A small self-supervised image encoder, trained from scratch.
Training: normuon at rate 0.012, 15800 steps.
Data: 90422 training examples, 22.4 epochs.
Rows from block 2 of a small self-supervised image encoder, named by matrix and row number. Each number is 500 + 25 x the weight over its row's rms, rounded and kept within 0 to 999. All counts start at 0. Numbers have three digits each.
After each channel's rows are labels from the 100 images, of 14976, where the channel reaches its highest value: "peak at" is the part of the image that holds the peak; "colour at peak" is the nearest of a few named colours to the mean colour under the peak. Only what is clearly more common there than usual is listed. The data: stained colorectal tissue patches (NCT-CRC-HE-100K).
# conv: 3x3 conv (model.blocks.2.conv.weight, 160x80x3x3, each kernel summed), inputs 0-79

conv.146:499541499496510468474465520453475481476469499514492489505488521508516479503487518445492529525522531457472479524539495494494560486492500527515492463497451482501436506542474501469504486500481509489504512524493508508520481534544482485441524504
peak at: bottom centre
colour at peak: white

conv.79:515497498487416509507528482507516500503499500487487523508487516493498531485491495457497521500473514506496521495491512520478525469436481489520492528471511508514533520497486501465547505482510483508505443399518494486481515519501510463538529513
peak at: bottom right
colour at peak: white

conv.110:489469514508501461468552416500478522499516459489502504488513455515513462531497520502479515551507480467504484442508497489513508510469520442498493474522514526520495535504483498473520535488524491477499529506495458456476516483504492511501481503
peak at: top left; top centre
colour at peak: brown

conv.131:466493522471507474461506498453517494484531467468525496462495463485533501500490524464447474465483454482517469488481497527498481514460466485493482485550537505512521488508500517520525487523450478508479527510479456516517511517517491449518517475
peak at: top left
colour at peak: white

conv.42:476528517531503512536505492450515508471503512517510509453433465503520464482538519514489516503452512467507486498498493502458492481459457513518500449511485500514476473531492531539478506482487528464492513489462504456496518469525512481512541490
peak at: bottom left; bottom right
colour at peak: white

conv.40:471496467476457450499437512505510487515502496501527506520462532506527519470499464484536501494527517496523475506498494467526497481510496503495515495501489495506505496388490477505523480467495509518532465483460497519528473511470512466507530491
peak at: bottom right
colour at peak: brown

conv.2:457476523526490427518496487497511480494521510505492481509502475519472490500497483521477509507487502469516505515488499514490515475498483483513522574518500520507504494499514488440435486462510497437510508514484503499448464499480464504508568491
peak at: bottom right
colour at peak: grey

conv.83:499559501510509522520481491501491495514461484459477494469499482483505516518455481502459490506454486507515532478499515528506470522487529525499489502508480481474510495490462477458527510471478508502424489499559518472508492526457460462522495460
peak at: bottom right
colour at peak: brown

conv.10:488512467505517528508497485431482498517480452463474498471520474489469443501491485517476484475483524507482483487512517470513483446500539477517532460528519494505514489478506502521505500482530482473485491520442478452498520526506465506451486472
peak at: top right
colour at peak: pink

conv.139:500427515481501513485531513540499534535453507487525483521488477467521470493509495460491534481482456514471493458529476509498475522511498484453452508471497501497431506510519495496528488512519486480491496480515493502493501483471460507451536513
peak at: middle right; bottom right
colour at peak: white

conv.130:471505486488522507542515505499503506491476458519523544479526518524511520511507483475533452515515530509464500474511504499562553489494507500524503476532466497478487529534494485494515512457549474525482520437510521473489518509494505477439480496
peak at: bottom left
colour at peak: white

conv.9:525488491505475532542517535457512514499507483530533517480487470535498533471489493488533421476486495516505509560469489518507473485446503480495488466500448515487475503482504518475539508521476468533481512476513532510471509512507510505463494520
peak at: bottom centre; bottom left
colour at peak: brown