A small self-supervised image encoder, trained from scratch: 32-pixel images, 90422 training examples.
Rows from block 5 of a small self-supervised image encoder, named by matrix and row number. Each number is 200 + 20 x the weight over its row's rms, rounded and kept within 0 to 999. All counts start at 0. After the name is the row's rms in percent of the matrix's.
After each channel's rows are labels from the 100 images, of 14976, where the channel reaches its highest value: "responds to" is what is common among them. Only what is clearly more common there than usual is listed. The data: stained colorectal tissue patches (NCT-CRC-HE-100K).
# conv: 3x3 conv (model.blocks.5.conv.weight, 320x320x3x3, each kernel summed), inputs 0-106

conv.306,093,209,183,184,197,208,183,205,211,253,139,184,195,187,228,194,188,189,232,207,192,192,206,190,204,193,218,163,192,191,187,216,215,156,191,212,199,186,166,181,259,218,160,186,193,183,206,214,198,215,219,222,219,212,196,219,225,195,220,206,209,177,194,213,191,195,193,182,241,189,178,197,206,209,201,198,159,176,227,223,174,187,134,219,216,209,199,224,193,201,173,197,198,169,207,204,180,234,199,205,198,202,194,207,188,219,178,197
responds to: tissue: adipose tissue

conv.169,123,198,204,215,216,203,192,210,182,168,176,169,156,205,198,191,179,170,220,253,196,189,191,168,208,155,206,211,195,190,201,221,193,174,195,189,199,179,187,178,226,177,198,176,205,212,213,213,189,185,198,167,195,197,184,189,195,190,174,188,177,185,210,211,166,224,215,191,192,195,196,209,184,192,168,193,195,187,221,223,232,173,231,209,171,173,206,212,182,163,157,192,187,214,203,210,218,201,194,197,203,205,185,249,176,196,192,228
responds to: tissue: lymphocytes

conv.240,089,216,218,174,192,202,193,188,197,206,211,205,198,192,180,187,194,212,227,239,170,173,209,211,197,191,181,210,212,204,208,186,202,198,175,250,190,209,178,187,227,187,180,230,171,174,174,204,209,181,219,203,168,208,232,198,206,188,204,186,173,189,178,226,189,201,197,193,186,204,197,205,182,222,188,197,207,198,209,200,215,198,217,232,195,194,210,203,223,195,173,204,183,180,180,197,188,184,194,173,175,176,180,204,151,175,222,173
responds to: tissue: smooth muscle

conv.209,093,233,182,209,177,211,180,182,199,225,223,161,178,207,224,144,205,180,196,204,191,139,171,194,198,203,162,184,207,228,233,225,186,191,218,213,222,181,205,210,179,205,150,203,192,194,200,217,214,212,189,204,216,233,230,196,182,198,215,205,208,203,211,204,216,192,209,161,204,208,213,176,154,188,208,189,174,208,234,204,211,197,211,199,220,206,183,186,167,223,186,208,233,189,182,219,171,211,192,214,210,160,206,183,195,210,196,191
responds to: tissue: normal colon mucosa

conv.140,116,203,196,210,199,143,220,188,209,198,182,188,184,211,202,183,175,176,218,197,185,190,184,204,200,193,187,214,202,194,197,198,230,204,214,230,210,189,199,226,194,211,172,192,209,179,212,183,202,211,180,213,202,212,230,211,199,187,210,162,228,196,192,185,193,239,175,155,212,221,199,179,185,152,182,210,184,199,200,218,216,203,198,167,213,200,195,190,178,213,182,188,205,204,185,215,203,186,220,216,200,188,177,189,205,217,186,171
responds to: tissue: adipose tissue

conv.271,080,234,229,187,201,203,195,206,169,194,207,214,196,211,174,175,187,212,196,217,189,202,174,195,205,165,196,224,197,209,205,198,191,179,226,209,197,199,201,183,211,186,216,195,188,197,183,228,168,168,188,210,189,229,228,219,198,172,222,219,205,184,175,176,187,160,224,211,202,214,225,200,173,184,182,187,201,164,227,207,214,237,226,224,209,200,207,174,178,198,183,175,180,197,195,210,215,191,191,195,197,193,202,221,181,214,149,152
responds to: tissue: tumour epithelium; tissue: normal colon mucosa

conv.313,101,214,214,183,198,183,208,202,161,194,227,222,217,182,192,191,206,204,198,182,192,206,206,214,181,214,166,195,211,213,193,197,180,162,207,199,211,213,195,164,193,222,186,184,230,192,206,240,191,198,176,204,205,186,185,162,211,208,216,172,195,199,204,198,147,209,209,206,208,187,198,184,218,211,205,201,196,205,227,195,187,173,197,201,195,182,211,226,162,210,201,215,216,195,223,198,200,211,174,199,192,199,212,178,159,202,182,185
responds to: tissue: adipose tissue

conv.141,086,176,214,224,209,205,198,187,191,183,218,219,204,186,183,173,184,170,219,231,198,205,220,176,218,174,206,212,176,190,202,208,197,206,197,228,214,207,188,196,177,179,183,174,223,216,173,172,198,196,202,194,174,187,179,198,173,201,205,198,214,184,190,211,196,222,203,212,198,211,200,211,160,212,183,181,235,176,165,205,240,201,178,191,197,203,211,188,196,222,199,187,188,191,207,211,144,204,181,181,186,208,205,227,195,174,201,173
responds to: tissue: tumour epithelium

conv.14,091,219,192,205,182,223,187,193,216,209,191,172,195,206,197,209,200,212,240,222,213,198,231,201,200,197,228,215,206,199,181,199,160,214,197,244,176,195,228,211,209,172,183,182,228,157,227,209,216,178,237,173,205,220,150,215,233,190,180,172,148,184,190,192,211,180,198,189,217,197,203,183,218,172,189,178,177,232,166,211,239,208,167,215,238,171,207,220,230,218,187,203,225,200,195,212,211,229,203,201,227,193,204,224,207,196,209,209
responds to: tissue: adipose tissue

conv.227,082,158,195,215,221,192,166,209,222,219,211,156,182,201,182,187,210,214,189,161,191,199,180,213,206,171,225,183,175,213,205,194,204,200,158,193,248,190,197,191,182,207,188,177,218,177,205,192,207,167,171,213,211,178,156,214,208,194,188,178,215,182,204,174,189,235,209,201,205,193,224,206,205,145,202,185,174,183,208,190,206,192,217,187,213,209,208,204,187,205,234,201,226,208,186,240,194,209,206,207,181,219,205,196,195,165,193,204
responds to: tissue: smooth muscle

conv.210,079,177,222,187,201,220,185,210,197,190,198,218,187,181,214,208,187,222,218,184,169,189,218,202,208,192,177,203,227,181,208,185,185,182,197,227,182,221,193,196,196,173,204,213,185,167,209,199,184,176,155,216,200,210,193,250,168,198,208,215,214,205,162,168,205,218,228,195,203,210,167,197,185,184,167,224,259,171,230,189,230,194,247,176,184,205,174,197,226,157,200,183,195,195,201,243,201,225,212,175,201,194,211,223,190,182,186,198
responds to: tissue: smooth muscle

conv.317,107,189,206,207,203,212,203,204,201,181,177,205,198,217,212,193,182,213,229,172,202,194,229,176,197,235,169,199,214,221,236,209,198,141,221,219,198,185,201,216,274,203,181,158,195,206,191,191,198,175,210,192,225,203,206,245,199,206,207,170,223,165,199,204,185,202,213,209,235,180,200,182,220,219,199,207,146,148,207,187,207,184,177,177,211,222,204,189,160,213,188,165,186,213,217,177,194,193,204,174,197,188,192,215,186,185,223,173
responds to: tissue: smooth muscle

conv.255,098,188,237,218,183,185,200,212,198,191,209,205,201,213,201,180,190,206,212,218,199,212,205,226,187,193,194,182,218,204,199,174,210,161,231,192,201,201,224,202,218,210,205,213,195,190,194,229,208,250,208,211,216,172,194,208,207,215,208,212,206,206,183,211,202,184,187,181,170,208,257,177,168,192,207,199,226,205,184,216,196,193,204,190,226,215,203,176,192,193,206,199,189,228,197,148,212,193,178,252,210,189,203,177,205,179,223,192
responds to: tissue: adipose tissue

conv.130,096,228,154,191,199,197,184,210,176,203,216,181,176,215,177,212,189,219,200,207,209,214,189,190,217,239,201,200,217,205,163,179,207,190,206,198,156,176,196,173,202,217,206,194,178,187,202,175,196,188,141,198,243,171,181,230,183,171,217,200,182,214,223,179,166,169,239,151,216,205,175,185,178,205,206,206,208,225,187,176,200,194,239,219,207,237,158,208,189,229,230,201,192,212,179,178,219,224,196,187,206,184,188,203,198,200,277,200
responds to: tissue: smooth muscle

conv.131,086,188,206,197,187,203,212,225,179,163,209,239,184,217,205,204,233,197,211,199,223,194,189,199,179,211,191,223,191,210,169,173,206,220,188,221,201,208,199,171,173,188,191,205,156,155,196,224,178,180,188,191,189,204,199,174,197,212,204,208,183,140,184,215,206,222,224,200,154,177,208,186,178,212,177,174,165,206,224,179,227,189,221,219,178,188,210,170,186,194,202,188,184,224,225,209,202,242,214,191,180,222,195,212,209,179,235,171
responds to: tissue: smooth muscle

conv.309,097,215,196,195,183,223,211,213,179,129,214,204,186,200,195,183,220,202,202,219,230,212,193,194,197,172,241,197,211,197,187,224,210,242,174,230,201,187,199,192,182,202,169,218,231,180,206,211,164,211,189,186,177,209,227,180,211,167,190,165,172,176,189,206,187,193,189,184,202,184,217,212,207,190,215,246,157,185,155,245,227,185,171,202,208,205,170,190,187,187,219,217,217,178,212,201,167,214,211,207,195,194,214,216,202,208,207,218
responds to: tissue: adipose tissue

conv.79,105,185,203,198,220,229,212,201,182,199,224,167,193,164,213,178,195,169,193,196,232,192,204,189,212,178,182,198,192,186,226,221,182,203,206,209,177,202,164,189,204,207,231,189,200,220,209,196,182,162,206,199,163,185,225,174,183,206,195,196,192,210,218,216,209,189,205,193,163,212,203,186,225,232,175,211,199,222,228,193,227,188,237,219,221,201,181,196,203,212,190,212,196,190,190,187,208,214,226,199,189,195,198,238,204,190,197,173
responds to: tissue: normal colon mucosa; tissue: mucus

conv.137,079,198,205,208,217,193,193,181,213,157,217,166,183,206,191,193,230,196,170,187,166,185,221,228,178,192,194,194,208,202,214,174,174,201,207,231,169,216,192,235,213,219,175,174,159,178,238,175,217,167,128,217,177,214,172,233,194,182,210,196,191,198,213,167,196,189,198,200,204,209,223,190,200,201,217,234,144,207,191,200,243,220,217,178,199,155,177,196,167,216,205,198,185,203,188,185,209,188,195,222,239,203,179,199,205,163,240,196
responds to: tissue: normal colon mucosa

conv.106,101,213,227,187,196,216,230,204,189,203,136,197,174,191,211,207,173,179,222,221,209,236,210,192,197,203,167,223,203,209,231,218,215,127,199,235,195,229,190,170,260,202,221,226,212,205,203,222,197,212,195,187,229,151,203,182,222,213,211,200,221,198,233,200,188,213,201,173,202,201,207,189,238,213,188,196,174,186,190,216,222,204,118,168,218,185,213,181,196,208,174,205,227,156,211,212,197,210,189,186,218,175,179,205,204,194,174,193
responds to: tissue: smooth muscle

conv.123,089,215,171,181,211,185,217,188,193,194,221,211,205,183,206,173,195,189,189,208,221,182,214,203,187,231,197,216,185,208,200,197,200,190,215,247,217,204,183,184,212,179,201,179,223,211,211,164,199,195,169,224,218,208,151,185,152,198,186,186,176,168,230,203,198,191,205,206,163,206,214,210,186,209,201,192,240,173,197,196,172,223,185,169,193,195,204,185,195,215,212,208,164,187,169,218,187,163,191,215,204,200,213,204,190,196,205,219
responds to: tissue: normal colon mucosa

conv.260,099,215,188,187,189,205,188,187,196,158,159,220,176,208,143,185,179,211,248,221,187,202,208,175,206,198,188,192,229,201,191,140,215,186,169,217,178,182,190,194,216,176,180,182,204,187,188,221,164,233,197,187,190,237,226,220,212,186,212,185,208,178,190,209,192,197,194,213,213,194,179,155,227,220,165,193,203,196,201,224,219,208,215,179,178,185,189,184,245,153,206,198,185,197,208,180,199,215,185,203,224,213,196,199,181,189,204,160
responds to: tissue: smooth muscle

conv.218,120,181,227,187,183,201,201,192,216,212,181,196,178,207,211,217,199,198,187,216,188,206,193,214,196,196,192,204,185,182,209,205,198,230,209,222,215,221,243,184,215,216,204,211,178,201,183,201,186,214,203,208,206,202,188,186,219,150,216,225,191,191,200,216,183,230,214,191,245,177,213,180,215,232,201,182,244,198,179,209,213,173,222,218,218,211,218,161,189,231,216,214,205,188,255,262,196,196,193,218,181,216,171,208,189,197,232,189
responds to: tissue: smooth muscle

conv.290,092,205,170,186,218,193,216,172,185,226,159,221,168,186,177,174,194,186,195,191,190,235,221,188,203,222,178,187,203,207,192,203,223,214,218,212,214,201,207,179,250,215,210,195,198,186,184,172,181,191,184,233,205,198,171,213,144,191,198,198,235,193,181,262,176,174,218,170,201,193,213,207,214,199,246,187,212,206,201,201,256,178,237,198,205,190,208,202,196,241,211,186,196,169,193,214,172,184,204,231,214,210,205,226,193,181,224,184
responds to: tissue: normal colon mucosa

conv.278,109,191,193,200,189,200,203,198,199,200,202,176,153,212,210,195,239,177,184,230,224,192,217,177,219,205,183,215,235,191,199,183,183,211,234,205,193,197,189,207,194,189,202,196,183,179,200,210,186,193,193,193,186,181,225,164,201,188,196,188,244,190,215,201,204,174,220,175,205,191,189,164,182,229,178,230,189,195,187,200,217,212,146,179,203,196,225,204,180,211,192,189,224,220,190,172,202,199,227,216,231,196,203,190,197,213,213,221
responds to: tissue: normal colon mucosa

conv.38,089,145,229,206,244,158,225,167,206,216,201,213,221,197,195,243,203,215,187,227,218,228,220,207,171,207,164,200,170,190,221,207,213,223,220,212,211,196,223,181,260,216,203,214,220,186,192,219,197,253,200,192,204,174,194,230,189,222,197,235,205,176,200,232,191,222,178,195,203,175,216,180,225,205,198,200,207,183,185,210,210,218,212,204,215,231,220,196,204,193,239,191,194,223,200,194,195,176,204,207,214,200,221,209,157,184,219,225
responds to: tissue: adipose tissue

conv.117,093,202,219,212,188,180,207,191,203,189,212,207,202,221,207,192,194,201,192,216,175,217,240,220,206,191,164,168,191,232,179,234,216,181,189,257,212,196,168,201,193,183,208,198,181,171,237,213,199,185,166,204,196,220,188,230,227,159,213,184,179,201,184,174,204,180,193,190,215,206,197,206,240,190,214,201,183,199,193,189,196,197,230,200,210,179,236,186,185,147,240,227,181,193,145,220,206,211,202,231,191,187,182,218,179,182,191,173
responds to: tissue: normal colon mucosa

conv.41,084,196,197,198,195,204,170,198,204,188,217,210,188,173,236,192,218,193,190,206,189,176,215,198,231,181,153,178,216,206,200,231,173,211,189,222,212,196,210,191,215,209,191,208,196,173,182,228,181,178,159,220,201,190,173,191,197,185,194,243,212,209,180,208,210,180,213,192,177,218,185,170,191,221,184,192,182,195,208,195,221,230,172,213,206,216,199,205,203,213,253,209,207,188,191,241,193,195,201,235,211,182,201,207,219,202,208,174
responds to: tissue: smooth muscle

conv.158,096,186,203,191,203,195,187,223,168,185,179,208,196,201,181,162,195,200,212,196,199,158,186,206,209,218,204,193,213,203,178,185,199,213,190,179,181,199,161,182,201,180,185,202,191,188,183,199,181,212,209,204,171,194,186,196,219,194,214,215,195,246,210,188,178,174,185,220,198,137,208,193,217,208,199,215,195,223,226,178,217,178,189,212,183,202,219,188,165,180,194,231,177,208,184,190,199,204,226,188,186,188,189,200,253,214,216,193
responds to: tissue: lymphocytes

conv.0,105,186,212,188,216,221,191,206,205,196,204,203,203,200,248,217,181,215,198,172,190,210,218,191,202,200,196,205,187,203,178,211,187,184,208,175,201,189,144,207,236,205,242,191,202,188,190,203,222,214,226,194,216,210,209,198,199,223,183,226,188,235,170,229,174,195,192,206,181,210,216,225,214,196,221,163,214,185,235,186,203,164,186,172,196,206,200,206,188,197,177,230,194,207,120,202,163,216,172,189,192,180,183,251,206,174,219,159
responds to: tissue: lymphocytes

conv.297,120,200,245,232,200,207,194,202,195,188,197,198,215,188,205,212,210,210,178,219,191,176,181,203,192,179,197,213,207,207,208,195,185,196,219,212,210,204,194,212,255,226,203,194,191,203,204,214,208,191,230,196,164,139,169,210,190,201,214,223,183,193,182,156,213,219,197,213,197,213,181,203,208,200,210,203,186,194,170,200,211,196,239,188,201,216,212,184,191,197,186,208,214,196,172,217,199,191,213,191,189,201,160,216,191,219,63,203
responds to: tissue: smooth muscle; tissue: adipose tissue

conv.67,084,212,187,196,229,182,206,161,207,211,178,175,177,189,184,190,220,207,200,203,218,204,205,158,208,235,163,194,220,164,205,164,206,211,196,211,168,197,203,199,174,214,210,234,222,170,219,225,200,176,205,189,198,202,180,204,192,209,213,185,181,209,235,190,196,189,203,174,233,200,196,185,214,191,202,213,178,213,206,181,216,200,232,195,161,176,205,182,197,179,188,210,215,149,189,221,232,172,218,185,181,201,197,241,245,194,178,155
responds to: tissue: mucus

conv.40,088,206,209,171,199,211,204,193,208,211,171,210,205,146,218,200,185,209,188,218,226,140,210,216,189,173,184,216,206,205,198,202,209,181,187,226,191,172,191,187,184,192,200,213,185,186,188,193,150,204,204,226,214,212,188,211,179,199,202,211,174,144,216,202,190,181,201,203,174,197,180,150,206,218,177,203,207,200,195,208,219,188,216,208,175,200,195,181,186,188,204,197,208,192,174,224,230,202,192,169,190,221,195,210,212,197,199,187
responds to: tissue: mucus

conv.63,091,227,193,215,223,224,188,205,211,215,168,212,209,176,192,172,209,195,173,210,169,201,198,190,180,173,193,191,185,187,207,204,208,200,195,236,184,192,161,208,161,186,175,172,188,191,171,228,208,180,201,205,206,215,192,198,201,204,169,189,217,186,209,172,143,188,192,206,199,187,197,192,174,193,203,205,200,224,192,210,220,183,186,196,221,167,189,185,218,205,179,202,157,160,224,200,194,186,165,211,167,172,210,214,187,195,194,178
responds to: tissue: adipose tissue

conv.42,098,191,236,181,207,204,220,192,190,195,137,169,176,196,224,174,224,177,194,198,210,191,197,187,184,210,192,194,206,211,162,200,179,169,228,225,220,202,211,192,210,244,207,219,242,178,206,194,167,223,176,194,210,184,178,177,225,183,222,198,197,197,217,222,233,223,187,197,173,217,200,223,198,215,228,161,184,186,199,226,216,220,160,197,211,202,184,214,213,193,186,201,238,200,192,162,202,224,195,198,193,218,223,189,166,177,184,193
responds to: tissue: tumour epithelium

conv.6,072,229,191,208,193,187,176,197,196,186,217,250,186,171,167,182,199,210,224,176,195,189,211,183,231,194,188,176,184,201,198,233,190,198,186,216,189,192,189,205,201,180,197,226,189,169,205,204,210,210,172,188,172,176,238,215,143,203,198,232,206,174,203,191,196,178,214,245,199,196,155,203,209,178,161,198,190,197,199,221,219,221,187,210,203,238,162,198,218,225,215,204,203,206,182,211,183,203,206,197,221,163,191,206,189,189,224,150
responds to: tissue: smooth muscle

conv.148,122,165,202,208,203,179,195,228,197,164,160,198,214,197,222,196,177,195,187,213,172,209,181,212,215,150,188,199,166,201,208,204,199,184,163,204,236,199,241,228,210,202,147,201,195,187,229,218,210,243,178,186,184,145,206,201,226,214,207,178,198,133,191,196,154,220,242,197,227,187,191,219,168,173,204,205,207,171,155,192,209,215,191,172,166,193,196,220,176,169,200,226,220,203,199,199,193,245,199,225,211,197,175,201,157,201,175,166
responds to: tissue: mucus

conv.39,135,257,166,199,183,193,237,217,217,219,169,198,137,226,209,181,189,227,218,155,186,199,190,186,182,201,172,153,221,197,191,196,209,188,228,198,212,181,172,217,203,198,234,191,238,203,197,203,185,203,210,203,190,233,189,177,205,199,199,205,239,239,241,202,209,202,218,207,204,192,233,209,186,214,156,205,215,179,175,209,174,201,198,180,185,205,197,212,197,215,212,223,206,222,200,222,177,200,208,204,206,178,195,209,244,225,194,229
responds to: tissue: lymphocytes

conv.236,095,139,212,192,191,168,212,198,201,246,207,175,202,195,199,250,178,223,149,229,210,222,173,213,228,179,196,176,186,195,196,191,195,190,198,212,176,195,218,215,202,193,176,198,200,218,219,197,210,167,199,230,242,193,219,188,206,218,176,204,190,203,194,183,191,226,200,213,219,204,198,179,196,201,202,149,192,214,229,186,179,209,179,211,235,222,219,205,215,188,225,219,214,210,238,195,200,199,169,213,173,191,220,201,192,188,202,221
responds to: tissue: tumour epithelium

conv.173,106,207,240,216,199,153,204,225,184,185,183,212,229,157,189,141,175,188,233,217,206,178,207,200,194,192,183,230,162,204,192,182,192,208,182,228,185,174,206,213,174,217,122,232,190,199,198,175,187,192,206,201,199,194,261,212,221,204,234,197,189,201,197,173,185,184,175,205,205,216,204,151,170,212,225,190,197,187,190,215,204,232,218,179,152,174,211,195,196,227,200,201,187,182,175,217,165,219,206,214,197,230,181,207,171,197,197,179
responds to: tissue: lymphocytes

conv.72,089,224,202,224,183,188,210,199,208,203,167,186,195,203,199,192,189,215,225,195,211,154,222,221,182,205,169,219,196,213,198,217,225,194,165,214,185,168,214,200,209,219,198,193,205,226,210,232,186,210,207,205,219,201,212,219,246,209,220,217,233,169,203,239,219,207,193,204,217,222,194,175,230,242,164,205,186,183,231,190,178,225,206,208,175,161,225,209,179,213,175,208,193,202,199,192,220,211,200,213,197,191,217,192,208,239,208,213
responds to: tissue: adipose tissue

conv.287,090,230,214,166,194,233,210,188,197,192,235,187,192,182,173,143,187,171,179,196,180,149,177,208,201,185,211,221,213,197,222,189,211,217,176,178,183,202,231,203,210,206,184,177,199,185,194,204,218,192,201,198,235,178,192,168,197,196,213,220,220,226,255,209,200,193,174,208,190,201,178,200,142,198,185,215,234,203,235,214,179,205,196,174,223,201,201,187,184,204,192,192,198,185,196,194,207,193,200,173,195,204,207,174,206,160,168,192
responds to: tissue: adipose tissue

conv.198,115,223,188,207,179,177,216,213,193,174,205,168,176,206,222,191,245,180,184,199,174,179,155,201,209,226,211,195,205,205,180,225,190,199,224,206,200,192,197,154,162,225,181,202,163,206,183,201,175,176,200,191,205,190,196,184,198,182,196,241,208,195,217,181,223,185,196,211,182,175,220,194,203,200,241,235,195,182,213,186,211,208,207,184,171,237,188,222,189,180,222,166,225,199,184,203,208,225,194,210,184,210,189,154,207,211,202,217
responds to: tissue: adipose tissue

conv.220,114,226,195,181,189,204,171,184,175,201,208,200,201,208,183,204,187,212,203,205,200,227,190,219,244,186,185,173,207,185,206,207,193,187,232,183,205,172,175,171,217,200,208,185,207,198,205,195,191,187,189,188,184,241,208,197,223,176,210,189,211,198,206,205,209,210,198,189,219,207,237,191,204,210,219,235,188,206,217,230,249,187,208,177,198,208,189,190,179,151,206,195,223,203,182,194,210,225,208,196,229,201,180,190,206,197,196,227
responds to: tissue: normal colon mucosa; tissue: adipose tissue

conv.214,121,227,209,192,199,218,195,204,203,192,203,221,161,210,181,195,230,223,219,140,199,193,229,183,220,219,134,215,229,196,205,217,196,210,209,216,183,216,206,189,235,203,170,196,206,182,194,183,192,238,206,210,188,203,210,212,186,195,188,209,197,176,200,204,185,182,214,215,195,202,165,199,215,211,202,186,197,183,174,219,224,190,209,145,198,217,211,179,211,233,201,212,183,192,245,187,187,199,161,181,180,207,189,200,177,179,195,193
responds to: tissue: smooth muscle

conv.11,103,168,201,215,198,200,202,235,184,212,221,180,161,186,237,209,229,189,206,175,197,164,230,225,220,215,201,205,194,206,227,199,202,162,186,222,178,193,202,187,213,223,220,175,166,209,194,206,183,155,196,203,195,192,217,224,222,153,187,217,200,201,201,223,228,184,218,150,194,212,188,219,171,253,199,218,181,185,177,205,196,167,202,193,221,195,166,219,181,199,182,186,202,186,196,183,220,196,215,218,175,198,181,203,194,222,206,182
responds to: tissue: adipose tissue

conv.118,095,231,208,213,183,205,206,218,182,205,174,248,208,187,202,195,212,180,202,220,196,196,220,215,226,187,200,192,204,206,190,232,223,183,192,213,209,183,214,171,164,224,183,223,191,179,207,180,180,194,173,191,201,228,202,191,267,183,200,172,202,208,200,174,194,185,221,184,199,176,213,177,211,201,179,208,138,202,210,186,204,173,250,209,169,204,185,214,199,194,217,201,212,205,215,240,167,181,187,238,177,202,225,198,197,186,206,134
responds to: tissue: normal colon mucosa

conv.183,097,163,189,209,210,164,213,181,204,187,250,203,229,198,206,247,220,197,181,211,159,207,206,215,194,223,200,208,170,222,224,208,180,241,169,185,181,222,210,190,237,197,184,213,176,178,193,186,227,196,201,190,211,188,210,178,184,234,204,208,192,154,188,189,174,191,193,188,190,203,205,215,178,215,236,158,207,191,213,201,205,178,157,218,221,208,216,225,214,194,240,211,255,226,206,182,180,208,172,190,186,222,201,184,159,200,200,196
responds to: tissue: adipose tissue

conv.153,092,237,180,217,182,215,189,178,192,179,192,214,167,162,196,216,209,195,225,200,202,191,197,207,218,214,225,174,188,183,204,189,216,170,213,202,202,187,220,203,210,205,243,214,189,171,214,196,220,229,189,214,221,191,225,227,197,179,198,196,170,201,191,199,211,200,191,186,203,180,208,187,202,201,197,238,183,208,204,222,184,225,164,206,201,199,182,250,192,217,212,210,196,193,201,172,189,172,213,245,188,193,224,221,199,184,175,204
responds to: tissue: adipose tissue

conv.21,099,203,194,215,180,194,168,217,227,190,191,182,217,199,191,199,193,225,211,203,184,163,208,197,213,239,194,206,241,203,186,180,172,178,193,210,214,166,194,184,152,246,195,209,197,192,207,192,199,194,218,190,238,220,243,210,189,230,189,172,185,219,177,145,181,222,213,214,183,226,202,200,225,152,156,193,229,234,225,233,218,219,192,198,173,184,200,214,182,174,167,207,183,204,204,192,211,190,199,215,214,192,197,199,222,212,224,197
responds to: tissue: tumour epithelium

conv.272,091,232,157,212,221,220,194,199,169,193,199,184,183,185,228,193,211,189,196,183,166,196,221,225,210,181,150,196,187,198,174,218,192,205,209,228,198,209,214,182,208,195,213,224,197,197,202,228,171,155,191,178,181,168,186,192,146,188,180,173,175,212,207,231,196,180,205,193,183,197,213,182,219,209,204,211,221,215,204,192,228,192,211,206,178,177,202,191,175,193,202,162,212,199,171,231,202,189,192,267,205,209,183,204,169,200,159,150
responds to: tissue: normal colon mucosa

conv.143,092,195,222,209,195,214,198,177,240,180,205,194,235,194,222,245,221,207,161,177,195,245,224,221,182,193,179,191,189,207,197,187,192,213,209,203,213,204,188,183,153,207,210,162,206,195,182,195,213,216,156,181,185,203,218,216,194,199,189,213,207,159,205,164,189,183,204,197,219,210,193,211,239,189,219,203,191,168,192,200,244,206,194,177,229,201,191,219,185,194,213,213,195,181,177,220,190,199,210,184,171,197,189,168,199,187,170,193
responds to: tissue: normal colon mucosa; tissue: tumour epithelium

conv.89,102,215,204,163,199,228,259,203,193,179,203,236,187,167,195,212,189,199,168,192,218,200,209,177,226,209,224,242,226,189,169,193,200,201,195,190,197,222,162,164,157,206,213,216,196,213,206,214,205,205,185,194,209,212,154,199,176,227,195,206,202,196,173,204,203,209,200,188,183,204,214,218,199,214,187,173,216,194,176,221,208,206,165,188,187,210,222,197,189,200,227,167,174,220,200,241,169,202,196,169,194,196,181,209,178,154,206,193
responds to: tissue: smooth muscle

conv.97,089,180,191,190,236,157,223,209,186,161,168,171,208,207,183,198,172,203,194,186,195,203,211,181,184,197,189,185,203,211,240,203,223,201,181,212,196,201,170,222,201,177,198,202,203,175,184,203,184,193,189,185,192,199,215,190,168,228,171,211,223,182,198,176,230,213,194,184,197,221,202,177,164,188,193,233,163,236,209,205,194,203,249,207,188,243,212,158,181,189,196,193,168,184,210,210,241,184,201,237,191,198,198,197,186,177,205,199
responds to: tissue: tumour epithelium

conv.167,090,210,197,171,203,162,191,192,192,218,242,217,173,234,154,205,229,216,254,207,185,159,216,192,233,211,191,193,171,206,223,195,214,191,221,230,183,222,189,177,207,207,200,215,191,193,206,208,206,184,184,186,160,248,218,201,171,196,193,203,197,211,188,228,172,181,230,190,183,194,202,184,115,197,176,192,193,178,172,202,199,191,211,220,183,196,221,206,190,192,210,177,197,177,193,179,195,198,186,194,228,200,226,209,208,199,196,190
responds to: tissue: smooth muscle; tissue: lymphocytes

conv.36,109,232,194,224,221,218,190,212,202,213,220,176,204,192,213,189,186,172,198,223,199,197,151,199,210,186,216,216,175,224,192,201,209,203,197,189,218,205,193,200,205,188,235,167,196,248,218,230,209,193,219,216,203,168,190,192,222,215,204,211,211,180,221,212,166,200,206,214,212,207,187,165,127,192,208,218,202,176,274,210,197,205,175,175,175,191,204,196,190,206,174,180,210,227,199,179,201,206,224,216,194,217,180,237,178,212,202,156
responds to: tissue: adipose tissue